config = dict(
    model='sound classifier',
    dataset='acted Russian speech (Dusha)',
    train_examples=26041,
    n_mels=80,
    hop_length=160,
    input='log_mel',
    spec_augment=False,
    win_length=512,
    targets=['emotion'],
    num_classes=4,
    arch='tc_resnet',
    norm='batchnorm',
    activation='relu',
    depths=[4, 7, 7],
    kernel_size=9,
    stem='single',
    widths=[128, 160, 192],
    loss='binary_cross_entropy',
    init='kaiming_normal',
    residual_init='none',
    optimizer='soap',
    beta2=0.95,
    lr=0.0015,
    beta1=0.95,
    shampoo_beta=0.95,
    eps=1e-08,
    precondition_frequency=50,
    max_precond_dim=1024,
    merge_dims=True,
    one_sided=False,
    adamw_lr_other_params=0.0024,
    grad_clip=1.0,
    adaptive_grad_clip=0.02,
    ema_decay=0.995,
    steps=7600,
    batch_size=512,
    epochs=149.4,
    lr_schedule='step',
    warmup_steps=380,
    weight_decay=0.1,
    adamw_weight_decay_other_params=0.05,
)
Rows from block 13, named by matrix and row number. Rows with one number belong to one channel. Each number is 128 + 32 x the weight over its row's rms, rounded and kept within 0 to 255. All counts start at 0. After the name is the row's rms in percent of the matrix's.
# convs0: first width-9 conv (model.blocks.13.convs.0.weight, 192x192x9), inputs 84-89, a 9 kernel for each
# convs1: second width-9 conv (model.blocks.13.convs.1.weight, 192x192x9, transposed), outputs 84-89, a 9 kernel for each
convs0.25 098 [ 94  99 123 115  88 163 133 142 131 129 156 112 127 157 161 153 143 153 141 119 125 171 135  75 135  93 161 173 132  77 118 143 121 115  99 154  98 134  84 136 130  75 128 159  92 111 115 136 116 125 124 114 173 199]
convs0.26 107 [107 103 159 126 111 116 107 107 133 119 144 178 154 166 153 105  94 113 110  91 180  45 175 111 149 111 172 124  70 124 167  97 182 152 115 108 152 121 178 111 107 151 135 133  93 113 123 102 121 190 171  93 171 101]
convs0.27 096 [148 206 179 120  88 161 142 161 152 111 125 120 127 114 188 136 124 150 136 111 130 163  90 139 130 173 132  73 160 107 106 150 112 139 139 186 130 156 177 167 143  94 144 133  80 165 154 119 147 137 106 168 144 177]
convs0.28 098 [118 180 180 131 163 122  78 121 141 106 173 147 129 122 189 150 116 122 148  89 131 132  77 152  80 110 111 123 138 113 115 142 173 164 164  97 152 173  69 180  86 184 128 135 120 138 103 152  85  96 105 181  55 109]
convs0.29 092 [138 133 146 137 147 149 127  99 124 169 112 115  94 101  90 162 159 130 128  89 157 159 101 119 145 151 139 173 133 131 159  78 130 115 202 106  81  94 174 120 136 159 117 110 148 134 123 178 102 145 110 159  94 100]
convs0.30 094 [112 174 127 124 156 126  79 134  55 145 124 123 111  87 198 118 133 108 130 162 118 118 117  90  86 154 142 123 135 100 143 164  91 200 130 142 131 140 105 161 138  95 124 177  66 133 131 150 130 127 107 146  93 163]
convs0.31 096 [137 134 106 156  99 117 117 102 129 123  99  76  94 147 125 124 168 187 112 147 136 186 202 160 101 158 137 157 162 168 106  73 161 147 129 128 137 176  89  89 179  96 152 151 136 127 164 180 137 130 144  98  69  71]
convs0.32 089 [115 128 152 137 105 100 123 164 123 127 130 120 156 132 129 106 127 133  96  76 147  94 120 164 127 130 107 107 138 187 187 157  99  73  93 117  99 149  62 106 120 134 164 109 128 142 137 152  94 169 185 163 145  98]
convs0.33 094 [ 85  98 107 157 150 114 100 114 171 160 115 152  88 104 102  57 132 146 137  97 103 100 147 140 164 120 131 110 111 142 112 108 116 195 169 164 160 146 169 150 138 173 143 125 160 164  97 106 110 124 149 135 138 136]
convs0.34 097 [127 130 145  86 132 158 189 162  94 134 110  78 103 159 136 149 135 164 129 122 118 150 127  94  73  97 108  90 164 151  47 155 206 100 132 177 152 156 124 128 116  82 160  99 145 113 167 138 136 162 168  75  54 182]
convs0.35 095 [150 160 111  75 117 119 114 134 134 149 165 144 169 149 159 133 163 191 123 162 146  96  54  93 171 177 109 110 115 159 201 149 151 157 158 111 153 105 150 115 154 138 107  69  51 131 130  64 127 147 172 159 139 131]
convs0.36 100 [136 102 151 131 120  75 125 103 173  84 174 135 144 108 111 110 122 157 137  91 155 102 135 129 132  85 136 123 150 139 189 155  77 123  65 117 124 126 141 145 146  88 178 118 114 132 139 129  99 116 128  85 110 137]
convs0.37 095 [121 162 172 117 170 126 150  91 156 140 130 123 118 182 124 115 127 101 145 145 111 152 109 144 114  46  73 134 169 165 108 174 157 114 147 137 121 129 119 126  99 160 122 107 175 114 137 110 121 150 125 165 109 108]
convs0.38 099 [ 89 118 116 117 154 114  97 135 130 108 101 107 141 142 127  66 101  71  92 148 164 127 108 134  95  75 133 106 100 105 203 105 146 103 162 125 119 105 137 113 158 114 122  75 138 166 109 110 177 114 140 149 166 104]
convs0.39 112 [114 152 125  97 187 109 158  84 137 124  82 159 138 138 103 115  85 127 137 138  81 115 105 144 136  95  98 104 119  87 148  90 138 119 159 112 138 159 108 100 138 160 133  85 125  87 156 117 185 128 121 162 143  98]
convs0.40 095 [118 112 150 102 132 136 129 139 134 123 138 105 126 123  64 165 105 143  37 166 155 116 138  87 146 171 146 125 179 106 162 142  74  97 176 125  90 163 118 152 112 120 172  70 155 151  79 155  80 122 122 167 124 136]
convs0.41 096 [133 172 140 179 138 134 113 149 163 132 119 162  65 104 189 144 145 135 130 121 174 131 115 123 145 149 118  65 157 108 141 172 148 123 134 124 145 111 145 111  78 141 162 124  98 154 123 115 118 177 100 103 128  65]
convs0.42 086 [105 101  67 145  72 150 107  90  84 129 102  89 173 156 143 134 198 135 143  96 126 122 102 128 114 119  91 121  82  84  99 177 109 143 197 133 112 127 147  87 110 137  95 173 173  94  86  58 176  82  73  77  94 153]
convs0.43 092 [189 166 144 119 106 153 152 169 102 137 103 155 156 128 115 153 108 118 134 140  58 107 154 114 129 150 117 106 168 159 165 143 152 113  78 133 143 147 113 155 126 105 130 120 112 136 185 135 169 219 123 164 139  78]
convs0.44 104 [136 135 213  87 161 107  94 148 107  46  18 109 112 153 161 169 144 130 162 119 125 146 142 137 149 166  91  71 153 178  89 164 158 142  87 160 138 174 163 132 114 199  91  62 144  97 144 116 150 100 114 129 168 157]
convs0.45 099 [ 85 103 133  65 113  80 122 147 134 182 141  93   9  96  57 143 153 122 107 139 114 129 111  96 137 145 120 117  76 130  91 116 102 119 130 125  78  94  99 108 125 114 126 115 108  94 124 194 131 198 234  88 120 100]
convs0.46 105 [112  81 127 160 161 126 101 177  66 152 140 109  93 136 107 147  81 135 169  82 187 131 159 116 119  96 135 138 107  69 150 126 125  64 156 149 182 100 176  82 125 153 176 148 121 145 187 115 134 171 121 185 171 106]
convs0.47 108 [130 117 209 156 137 131 130 169 139 114 142 166 136 212 169 125 146 178 164 127 111 128 146 146 195 154 123 126 133 178  77  74 158  48  80 132 182  81 137 190 108 142 205  88 135 152 145 117 147 134 150 139  43 146]
convs0.48 103 [130 136 123  81 116 103  94 109 134  63 103 149 191 167 125 146 120 104 160 129 107 112 159  92 132  99 126 152 181  71 141 109 145 124 116 155 130 141 109 171 131 130  27 103 136 141 145 151 133 115 133 110 167 116]
convs0.49 103 [125 145 155 107 122 100 149 143 108 160 122  88 107  78 141 119  78 144 122  88 135  50 102 118 120 158  92 114 122  69 102 140 162 143  35 104 123 130 179 179 111 131 158 154 165 135 190 174 130 100 163 122 107 171]
convs0.50 098 [154 138 107 138 119 115 131 125  64 102 163 112 111 165  88  96 128 118 100 141 164 103 141 157 113 149 134  93 119 137 111 123 196  87 208  88 134  85 128  99 118 160 182 184 126 187  84 186 138 170 119 127 121  85]
convs0.51 093 [143 133 111 109 100 149 188 108 145 180 182 111  87 109 113  92 141 110  81 126 197 116 179 133  88 142 120  61  68 118 160 120 166 113 157 181 151 167 145 149 120 182 134 148  76  77 137 164 128 168 186 129 175 122]
convs0.52 092 [133 125  95 176 166 165 126 143  88 154 187 132  96 126 108 134 145 169 117  92  90 171  95 117  99  72 148 156 126 138 128 141 121 157 165 128  95 169 148  63 151 153 140 123 141 182 161  96 131 114  56 111 135 178]
convs0.53 100 [170 144 149 157  86 120 104 129 109 109 159 146 118 155 169 147  91  75 111 150 104 116 123 179 107 124 157 109  99 108 159 120 116 145  98 157 125  99 117 128 107 100 152 181 162 159 132 121  97 190 147 141 145 186]
convs0.54 104 [151 164 112 169  89 125 196 121 163 102 140 125  91  89  92 124 120 100 114 159 116  96 155 161 127 145 140 137  91 195  81  68 138 135 106  80  89 118 163 122 187 110 121 163 112 166 140 149 159 114 156 152 145  85]
convs0.55 098 [105 158 153 169 106 182 153 115 198 179 142 163 125 195 120 138 168 125 135 123 155 122 144  90 139 144  89 139 152  96  89 126 114 158 148  95 125 100  77 140 123 104 130 127  82 189 135 155 159 174  90 166  52 170]
convs0.56 099 [ 75 178  94 110 190 126 141  88 116  86 135 129 145 214 183 154 146 127 132 166 153 121 158 155 122  85 102 162 171 103 129 151 158 105 149 147 191  95  64 126 172  73  89 123 134 144 130  80 100 171 130 146 112  82]
convs0.57 105 [130 120 117 122  80  83 129 159 133 103  81 113 126 132 143 175 115 119 135 125 189 108 122 156 132 135 133 139 155  74  78 146 177 182 114 134  92 138 144 139 120 182 160 165 147 148 141 113  86 118 131 176  59  72]
convs0.58 100 [127 214 113 164 163 156 173 108 129 156 197 160 152 161 158  89 107 143 109 142 175 110  70  91 186 137  90 104 164 144 120 146 114 117 133 168 104 110 120  87 107 167  85 125 141 130 103 152 119 121 146 144 154  95]
convs0.59 097 [145 189 114  83  92  89 132 104 165  94 150  92 104 121 132  91 179 135 128 135 144 204 119 132  68  94 113 101 136 104 131  83 168 118 115 145 172 118 123 162  56 111  95 148 107 116 170  87 116 166 117 165 137  98]
convs0.60 099 [142 166 123 160 139 156  85  95 100  55  87  69 186 172 149 128 136  98 109 144 132  95  85 127 152 115 129 115 118 174 108 140 199 138  99 146 116 111  90  91 153 166 150 147  81 143 148 140  83 109 155 174 128 101]
convs0.61 092 [166  85 117 148 140  96  79 149 100 149  74 147 105 120 119  98 127 148 116  91  99 109  78 126 122  97 132 107 127 143 148 126 123 155 156  50 197 101 213 166 144 163 121 173 135  90 175 106 118 162 129 111 107 120]
convs0.62 112 [113 134 127  93 104 116  98 160 102 123 102  81 173 104 166 126 110 115 153 139 168  96 133 149  97 156 160 110 155 122 147  67 112 154 115 108 120 117 130 157 154 126 170 180 142 123 130 110 179 108 104 153 127 175]
convs0.63 095 [138 166 122 174 160 155 135 160 140 126  70 107 152 125 152  79  83  84 143 122 101 143 150  91 114 126 144  95 122  79 160  93  75 173 146  86 100 122 108 102 154 159  79 112 141 183 153 204 119 117 105  87 157 111]
convs0.64 099 [174  74 156 171  94 182 125 114 119 104 117 113 129 110 129 156 103  84 106 189 126 118 144 155  86  94 180 162  93 145 118  87 119 137 150  79 104 112  81 139 178 194 176 169 119 162 116  92 116 144 142 104 127 157]
convs0.65 095 [168 182  85 130 149 169 133  85 111 116 133 111 128  80 114  28 119 180  90  92 165 151 162 193 174  92  78 124 112 131 119 147 170 179 135 151 112  61 139 108 164  69 144 132 108 154 175 116 102  88 130  87 105 156]
convs0.66 100 [109 130 136 134 136 131 114 114 116 116 124 141 146 127 168 133  95 108 189  97 168 130 144 155  99 157  98 139 146 115 111 150 187 134 125 145 153 148 116 153 102 138 147 179 159 163 146 119 167 177 148 117 138 166]
convs0.67 099 [134  80 113  94 146 148  98 128 111 130  96 159  92 103 168 152 161 121 141 108 104 136  94 143 144  66 142 112  90  82 130 134 107 122 127 102  95 167 140 164  85  92  71 146 166 166  95 118 139 166 118  96 169 114]
convs0.68 091 [ 90 188 142 153 102 107 156  75  98  71 110  96  66 163 187 125 119  87  86 118  96 142  94 117 121 111 164 154 150 144  88 120  60 180 113  89 118 116 156 145 107 202 113 121 124 155 116 106 122 109 164 124 142 104]
convs0.69 089 [164 125 151 120 146 167 166 167 149 161 134 126 132  44 106 179 183 143  55 140 134 187 153  85 111 126 207  84 175 152  69 132 138 118 137  97 119 183 140  97 120 103  76 114 126 142 143  83 121 216 124 101 100 146]
convs0.70 092 [147  85 137 139 170 182 109 125 134 147 136 184 159 113 121 130  99 122 138 135 122 126 134 153 142 113 131  92  73  95 138 115 155 129 124 175 107  71 100 108 128  89 180 157 127 136 130 143 156 105  94 108 164  80]
convs0.71 095 [ 85 170 138 117 146 150 124 166 145  95 157 122 139 164 132 168 124 178 112 152 161 181 191  97 182 139 110  83 177 127 110 124 118  89  80  88 147 107 134  86 168  62 127 197 106 125 123  79 126 122 167 157 154 181]
convs0.72 102 [118 148  87 129 111 111 148 127 161 142 149  86 147 101 118 169 167  99 127 150 118 199  94  79 121 129 125 108 116 137 154 160 129  94 142 142 147 144 121 135 109  88 141 126 146 128  79 179 144 117 157 104 162  88]
convs0.73 101 [109 101 178 131  75 152  80 123 135  79 118  83 139 152 136 153 119 133 125 167 101 101 113 181 163 149 164 123  77 111 134 127 104 129  57 115 126 109 128 146 123 105 131 121 174  90 136 111 101 151 180  77 109 126]
convs0.74 096 [119 133 202 124 133 109 152  38 104 138  60 106  95 162 147 124 129 114  54 104 150 205 105  86 106 129 130 139 152 133 174  72 143 120 144 155 116 173  90 126 187 156 105 109 196 163  86 142 118 107  97  92 142 135]
convs0.75 106 [120 112 131 122  88  88 134 153 105 129 156 130 120 150 129 124 123 122 106 119  90 167 177 119  33 158 124 135 167 153 148  61  65  92 132 128 125 183 120 131 109 153 148 188 102 137 171 101 118 143 117 139 205  95]
convs0.76 110 [114 102 111 138 182 179  99 108 159 106 122 121  89 147 162  93 104 128 152 143  68 174 130 104 155 167 107 153 126 146 120  55 113 130 122 168 100  93 118 167 138 126 127 110  68  80  63 146  69 145 163 142 139  76]
convs0.77 094 [161  76 130 124 110 121 147  90 149 139 147 206 168 128 130 148 155 127 138 110 113  72  66 126 161  79 110 129 136 134 143 143 157  98 141 140 166 120 148 103 200 134 184 224 138 138  97 116 142 194  97  78  75  91]
convs0.78 115 [191  73 171 135 138 102 120  54 170 111 137  97 152 138 147 131  93 155  92 135 155 127 157 138  83  77 134 102 151 144 136 161 127 110  91 142 105  96 133 115  74 168 165 130 111 134 182 108  88 125 153 182  71 128]
convs0.79 100 [133 104 141 122 152 194 110 124  86 135  62  94 135 101 121  84  45  84 155 139 141 151 135 126 139  91 157 113 152 161  94 138  71  50  87 150 169 102 104 136  94 125  83 121  98 104  87 118 165 142 170 126  93 127]
convs0.80 107 [ 98  95 131 100 150 100 115 152 150  86 172 191 120 155  84 109 157 123  94 129 133 146 167 137  93 150 117 130 159 148 108 131 145 103 112 102  95 167 139 141 178  57 101 121 157 119  93 126 105  67 158 163  87 115]
convs0.81 099 [146 105 132 118 100 216  99 108 105 158 129 101 141 127 137  84  64 128 183 131 113 146  77 159 118 185 102 155  75 125 126 160 123  88 159  57 131 132  60 113 102 142 160 160 125 138 149  71 133 123 196 143 124 124]
convs0.82 104 [124 107 167  74 154 128 115 140 113  99 118 149  85 135 108 130 134 150  84 129 156 126 122 128 101 105 148 144 129 118 153 126  96 149 158 146 104 137 114 131  96 209 209  86 144 187 153 155 130 106 123  97 154 111]
convs0.83 115 [164 111 134 154 153 129 146 115 138 171 155 205 131 119 120 123  98 134  42 173 136 129 118 100  71 182  92 111 100 106 151 114 129  90  81 118 145  99 106 112 141  80  82 124  82 107 138 101 161 143 101 142 111 144]
convs0.84 100 [161 139 145  99 145  76 124 133 125 175 111 107 145 144 146 151 112 120 115 119 154 137 151 101 101 137 123 120 142 108 128 122 211 158 115 106 120 104 120 144 149  90 139  98 132  88  84 146 155 107  90 102  36 147]
convs1.25 093 [147 100 160 104 147 105 133 147 168 163  83 113 136 125 117 142  70 128 132  86 100 168  71 101 104 147 134  64 160 117 120 159 122 117 108 150 141 105  88  70  90 112  78 103 114  93 126 136 131 131 119 150 105 123]
convs1.26 119 [116 163 191  74 171 109 114 111  91 165 144 180 116 160 139 148 213 106 122 150 119 157  99 127  72 117 183 115 140 126 152 103 107  90 128 155 185 117 133 123 125 140 134 113 156 107 111 198  80 126 104 137 130 145]
convs1.27 094 [123 122 108 132 201 172 158 140 112  86 110 118 165 104 125 139 144 111 103 182 194  67 135  96 100  88 104 150 104 146 217  90 137  72 150 132 166 124  88 150 127  88 149  88  72  56 105 138 143 157 172 167 147 175]
convs1.28 107 [143 144  85 114 173 115 130 101 124 166 127 130 131 109  92 117 106  84 149 186 135 165  61 142 139  94 153 121 135 144 153 119 141  75 164 174 187  95  92  52 137 155 192 115 126 177 120 102 104 110 111  72 151 121]
convs1.29 090 [163 137 151 102 118 136 151  84 141  77  83  72 125  93  96 139  89 122 142 155 138 114 105 116  96 162 175 136  96 168  79 139  72 130 167 107 161 134 137 106 157 161  36 165  74 111  87 103  67 199 135 142 109  72]
convs1.30 093 [195  76 148 132 114 152  90 105 144 119 148 142 115  81  84 174 117 113 169 180  84 129 117  99 136  96 161  85 104 132 118  73 137 180 180 112 153  85 127  94 152  98  78 100 121 123 127 143 105 165 119  93 100 161]
convs1.31 094 [108 143  87 120 146 109 117 138 130 125  91 148 135 164 173  74 143 187 116 172 114  48  80  51 180 140 142 105 137 137 123 140  85  98 136 173 160 120 117 119 104 159 155 104  98  89 122 130 125 122 119 112 185 101]
convs1.32 086 [134 225 155 144 130 140 119 125  75  94 135 142  82 106 102  95 129  96 149  73 109 155 106 182 170 199 111 113 123 127 151 133 103 133  79 124 118 179 132 122 150 122 161 149 116  99 164 138  46 154 156 160 107 147]
convs1.33 092 [130 148  80 124 150 150 103 176 142 108 133 132 104 147 109  79 160 109 135 137 184 113 119 103 154  81 146 167  97 126  64 140 141 143  85 189 161 170  95 156 103 144 202 149 149 150  90 109 121 189 151  70 106 130]
convs1.34 090 [178 136 119  96 135 120 161 136 138 130 138 115 112 168 134 153 125 135 144 148 143 161 131 125 117 128 117 176 110 100  81 140 185 144 116 132 142 196 143  96 151 146 138 164 124 131 124 192 135 110 115  93 139 113]
convs1.35 098 [118 130 120 119 104 122  75 209 122 132 155 166  93 135 134 135 132  96 158 110  66 176 138 133 130 114 143 118 185 132 142 157 157 107 156 144 203 162 243 151  58 119 139 111  74 118 135 129  93 117 112 115 129 131]
convs1.36 110 [206 111 118 137 124 172  88  91 155  92 154 165 117 144 114 186 134  92  99  82 117 125 139 150 143 189  56 120 136 139 136  89  86  98 102 106 118 118 116 119 148  97 109 173 178 128 178 132  92  73 140 112 117 141]
convs1.37 095 [ 65 159  64 112 132  76 105 118 158  88  85 114 128 143  96 137 170 136  89 160 132  96 120 123 171 139 188 117 102 161 157 151  74 111 118 135 107  76 110  84 129 142 180 133 181 124 101 145 161 211  72  97 199 132]
convs1.38 092 [143 184 178 114 122 188  96  90 166 201 124 151 164 150 129 171 140 153 159 158 149  86 140  49 114 152 124 141  79 140 117 128  99 177 156 149 139 130 131 131 122 155 164 155 122 145 108 171 100 112 144 175 151  89]
convs1.39 114 [144 166  96 232 144  84 112  92 163 158 104 128 171  76 137 158 119 194 101 156 170 121 127 129 118 117 149 143 105 180  69 135  64 122 119 135 146 135  91 117 115 139 108  80 143 173  82 173  92 155 125 214 100  81]
convs1.40 103 [ 94 101 132 114 188 117 116 125 133 113 150 150 192 139 110  54 148 135 138 186 172 154 149 127 159 114 178 127 111 126 126 115  69 182  76 177  41 134 148 122 117  99  68  94 231  91  96 100 145 130 152 164  97 149]
convs1.41 090 [101 122 161 110 148 118  58 139 111 161 124 102  76 108  89 159 155 146 142 147 130 143 143 153 117 129 114  57  81  80 100  93  75 133 150 106 144 182 144 134 164 150 172 123 170  93 116 150 177 173 161 195 116 122]
convs1.42 088 [157 109  94 156 177 146 141 155 170 119 110 144  91 140 136 125 141  97 135 116 165 157  79 144 148 179 132 187 113 158 124 103  79  88 108 143 106  91 112 122 132 176 111 132  93 109 118  83 129 157 153  96 147 129]
convs1.43 089 [108 185 104 124 152  92 103 112 153 140 160 163  95 112  75  73  72 143  89 173 175 115 123 180 105 169 163 167 116 102  81 127 120 133 109 133 122 113 139 189 149 143  79 154  73 109  81 142 131 129 111 209 137 135]
convs1.44 100 [101  90 194 151  62 134 116 170 107 148 146 154 112 142 140 106 142  90  95 109 183 166 144 149 123 135 107 104 178 155  74  77  98 116 146 141 141 184 109 138 114 174 185 166 100 111  94 133  93  68 115 107  92 147]
convs1.45 094 [115  95  48  98  79 115 127  95 203 175  96  64 137  91 136 117 143 114 171 103 131 127 106 146 119 160 133  84 149 131 154 150 158 134 117 129 138 159 104 114 131 149 135 174 117 145 109 100 108 145 135  89 142 105]
convs1.46 109 [135 101 155  87 105 150 193 123 142 112 141 120 144 157 158  92 168 159 154 149  98  71 135 117 137 141 184  90 146 111 144  92 101 153 115  62  99 145 143 156 142 140 100 127 198 193  48 133 175  95  73 122 112 128]
convs1.47 106 [171 191 146  82 121  76 138  84 142  97 165 101 142  83  90 160 128 129 129 131 144  94 152 138 119  51 163 125  98 121  98 199 103  85 102 123 108 198 143  54 125 101 132 157  63  86 170 109 128  61  69 181  89 139]
convs1.48 096 [109 117 130 110  93 174 118 139 137  94 114 106 137 100 104 104 164 156 131 135 166 106 121 127 151 132 109 133 129 105 156 125 135 140  79  83 119 120 196  89 125 161 185 162 186 149 113 131  76 114 103  93 138 140]
convs1.49 105 [136  78 144 198 148 123 120  79 190 127 148 168 103  82 128 143 135 113 176 159  62 106 172 116 177  97 104 114 164 111 152  71 178 144  97 157  98 176 150 155 148 168 114 127 141 148  89 133 132 183 143 109 108 138]
convs1.50 110 [164 165  68 138 115  78 139 124 108 143 125 175  72  56  91 129 128 144 125  68 128 101 155 153 146 141 169  97  80 145 105 178  86 128 152  86 161  96 137 138  93  92  99  72 184 158 151 114 161 106 125 157 137  86]
convs1.51 093 [161 128 129 160 122 170 170 150 164 153 135 174 115 148 142 136  73 141 186 108 146 110 149 110 144 132 146 189 107 142  85 117 207 138 171 129  99  73  86 118 141 160 141 126 138 144 136 126  89 156 171 187  67 144]
convs1.52 097 [152 119 146 109 104 189  85  73 136 154  97 111  95 152 198  79 110 105 135 153 116 103  85 136 143 122 113 204 205 158  96 160 133 136 118 189 168  47  86 139 128 171 120 128 120 128  54 150 170 125 122  69  94 125]
convs1.53 100 [ 95  83 161 101 121 138 132 163 101 172 201 146 109 143 171  68 130  99  77 144  64 102 172  67  97 118 119 115 111 107 114 132 113 115 118 148 208 182  90 146 161 149 182 129 118 100  96 167 109 118  85 161  95 109]
convs1.54 095 [104 131 127 154 142 108 126 192  91 113 143 115 105 152 101 125 121 104 102 150 147 170 106 157 123 117 117 162 135 115 138 133 175 116 181 131 129  61  96 134  52 112 118 159 151 165 191 124 158 126 111 126 130 102]
convs1.55 093 [ 92 152 158  99 145 136  96 113 110 128  98 112 153 167 150 169  87 109  95 100 114 101 118 149 176 178 127 114 112 127 161 106 142 113 174 123 128 129 159 132  85 118 101 136 136 163 143 161  55 145 155 159  96 126]
convs1.56 098 [128 129 117 125 156 170 129 173 163 149 123 117 114 121 156 122 167 160 215 141  51  90  80  73 109 111 153 138  79 131  90 150 218 184 140 115 140 103 150 139  88  88 130 191 118 116  94 161 171  96 109 215 135 104]
convs1.57 100 [169 105  85  85 146 172 202 119 107 132 106 114 131 178 175 164  93 121 121 148 145 195 179 106 105 121 134  82  98 127 157 119 114 112 103 132 156 162 114  96 114 109 154  66 164 204 150  79 191 170  68  73 109 163]
convs1.58 098 [153 108 124 108 159 123 126  97 124 137  62  93 193 106  90 153 160  98 112 139 138 164 131  88 110 133 116 103  94 163 123 100 144 174 120 107 141 187 162 228 128 143 141  97 136 115 162 164  83 156 125  53 102 165]
convs1.59 094 [144 129 114 123 130 142 121 146 101 129 131 142 140 164 151 138 147 182 152 158  87 119 122 119 161 117 162 107 115 112 183 158 136 107 117 125 160 110 111 111 128 114 101 169 141 137 117 138  80 105 161 139  71  91]
convs1.60 104 [130  86  89 202 114  96 160 145 136 161 124 149 139 143 178 153 192 132 170 148 121 132 132 111 106 110 136 139 174 127 108  85 149 154 150 129 111 102 130 124 106 161  96 128 109 144 167 125 113  95 137 143 157 104]
convs1.61 099 [138 115 124 117 133 129 120 169 132  74 135 152  90 123  67 108 113 180 142 187  87 204 191 156  95  64 236 121 141 122 138 125 113 148 125 153 147  62 145 126 195  85 156 143 108 165 133 138 114  94 114 129  94  59]
convs1.62 121 [107 126 134  49 183 172  90 153 133 118 111 138 133 174  71 139  89 165 135 134 147 121 151 172 150 140 182 114 136  96 163  94 114 168  95 200 208  35 161 168 130  83 107 118  75  82 141  91 182 132 103 138 107 132]
convs1.63 089 [132 128 122 124 163 135 152 123 164 158 162 116  96 133 126 122 121 135 168 168 149 131  87 124 142 174 131 182 115 112 133 122  81 134 100 132  98 138 129 132 107 105 101  95  87  86 154 143 104 130 159 162 169 110]
convs1.64 092 [165 119 132 125  82 100 155 118 130  95 180  96 108 132 206 180 199 195 140  94 152 134 151 101 167 145 125 108 145 167 123 158 135 109 121 143 108 117 146 138 115 139 156 104 124 154 173 126  84 101 139 129  68 138]
convs1.65 085 [ 68 157 114 134  96 103 107 121 173 156 148  82 112 172 145 146  99  88 101 114  97 117  75 162 116 142 142 101 145  82 122 118 116 134 168 202 100  81 157 104 134 148 136 101 144 155 221 205 117 159 105  70 129 164]
convs1.66 094 [ 74  98 137 206 134 153  42 154  93 147 128 107 129 158 145 188 120 143 111 123 114 151 154 158 157 101 138 185 169  93 126 107 147 153 149 116 157 160  85 118 102 180 157 127 150 157 135 131 164  82  39 144  99 152]
convs1.67 093 [135 109  95 163 104 114 120 111 143 152 157 119  83 144  60 111 118 135 103 142 108 151 162 154 147  35 149 185 178 131 138 125  84 152 127 131 151  88  95  92 125 120 180 143 143 143 130 132 152 111 118 146  86 119]
convs1.68 090 [219 130  96 149 199 118 153 168 135 137 178 171  86  94 156 166 157 147 113 127 169 170  93 117 114 104  88  85 125 143 167  74 108 148 125 125 107  75  93 122 136 122  86  92 130 124 173  74 145 181 139 138 174 124]
convs1.69 096 [165 119 146 165 145 146 134 171 184 120  99  91 117  95 148 200 119 111 143 126 153 134 122 155 161 176 138 144 149 114 167 134 180 137 108 126  86 153 152  85 106 121 124 143 142 108 132 179 181 144 143 139 178  81]
convs1.70 093 [199 153 121 129  60 118 114 122 100 137 161 207 175 112  89 150 103 127 144 130 148 132 192 109 130  93 134 130 136 161 171 129 146 141  90 115 121  98 137 155 146  71 113 131 149 161 157 164 105  94 122 130 116 139]
convs1.71 092 [176 153 162 116 142 178  51 163 166 123 114 158 195 152 140  71 140 138 147  98 112  90 107  96 147 147 129 150 138 147 139 132 133 140  72 116 127 115 115 156 126 108 194 155 118 111  62 143 142  95  95 132  80  98]
convs1.72 112 [ 86 185  99 109 141 127 171 131 175 104 127 119 193 142  71 128 148 149  69 172 175  98 159 112 127 120  79  66 120 111 121 135 177 139 147 134 105 133  93 153 171 103 128 165 100 110 110 110 128 199 143  92 133 127]
convs1.73 102 [122 181 207  93 122 142 164 102 165  79 120 168 108 125 186 152 147 212 122 123  97 145 120 162 147 106 112 127 151 143 186 127  90 110  87 136 126  65 125 129 102 102 124 109 173 111 118 146 152 164 137 157 148 127]
convs1.74 088 [131 121  94 136 147 144 111  87 132 159 172 192 115 141 178 109 165  90 155  75  79 117 115 104 123  75 112 123 151 145  94  77 110 113  95 141  98  81  64 175 120 159 154 112 116 128 148 145 139 127 140  93  87 115]
convs1.75 107 [138  95 117  51 130 111 113 160 107 125 112 169 146  99 162 131 146  79 158 117 188 104 125 147  74  73 126  71 151 106 198 198 116 127 137  84 129 108  95 108  72 182 102  79 138 224  82 202 115  69 145 137  95 144]
convs1.76 107 [127 133 111 111 150  86  84 142 153 129 127 100 147 127  93 130 151 146 111  99 162 138 171 127 175 131 137 103 112 162 145 171 128 106 152  89  90 177 108  94 122 113  93 146 156 148 137 150 152 173 159  73 157  47]
convs1.77 096 [123 118  83 118 169 145  72 171 108 174 147 102  84 117 159 155  92 146 135 140 179 157 153 122 110  90  86 158 106 118 153 122  61 130 167 114  87 140 134  96 114  92 150 106 143 118 217  61 155 146 108  94 109 136]
convs1.78 118 [105 187 145 135 149 110 121  84 132  89 116  75 220 147 116 168 123 157 115 103 187  72 174 121  52 205 136 124 167 107 106 184 132 148  95 132 120 124 109 182 132 126 106 136 111 127 105 146 115  67 147 108 159 145]
convs1.79 094 [127 104 130 206 146 224 128 115 124 148 155 109 106 153 170 162 124 112 152  92  84  64 122 131 143 104 106 132 136 151 111 137 119 104 122 133 172 146 152 126 116 143 102 139  82 111 133 147 127 132 139 131 116  79]
convs1.80 101 [117 119 135  82 134 144 119 118 175 106 160 159 144 156 117  88 123  76 140 135 177 135 126 134 121 177 101 141 135 105 189 156 133 105 115 131 175 127 109 120 178 120 130 145  88 147 164 110 107 122 133 134 113 133]
convs1.81 100 [118 129 165 116 150 127 165 107  77 113  93 137 111 185 130  80 131 113 134 100 171 156 167 146 159 167 107 167 165 116 106 135 137  92 146 138 124 157 155 139 157 151 119 139  93 122 109  73 142 126 108 163  62  81]
convs1.82 104 [131 106 121 141 150 159 118 109 177 178 145 179 156 137 130 183 160  53 177 136 163 151 123 105 136  97 114  58 158 107 168 112 167 152 178 123 170 105  97 114 164 123  67 115 120 123  92 104 103 179 112 161  88 120]
convs1.83 121 [141 140 106 145  96 105 127 165 129 180  93 160 166 120 177 126  66 138 168  99 172 162 123  86 105 130 128 114 126 164 103 160 119 144 173 122 121 125 129 154 112 116  99 151 120  88 171 113 162 110 120  86  88 160]
convs1.84 099 [140  96 107 214  92  72 110 108 139 170 129 118 109 130 133 108 124 121 144 149  55 141  70 127  81 123 126 105  73  85 145  91 124 103 157 122  96 158 163 142 180 103 116 134 141 146 210  89 175 130 141 105 170 146]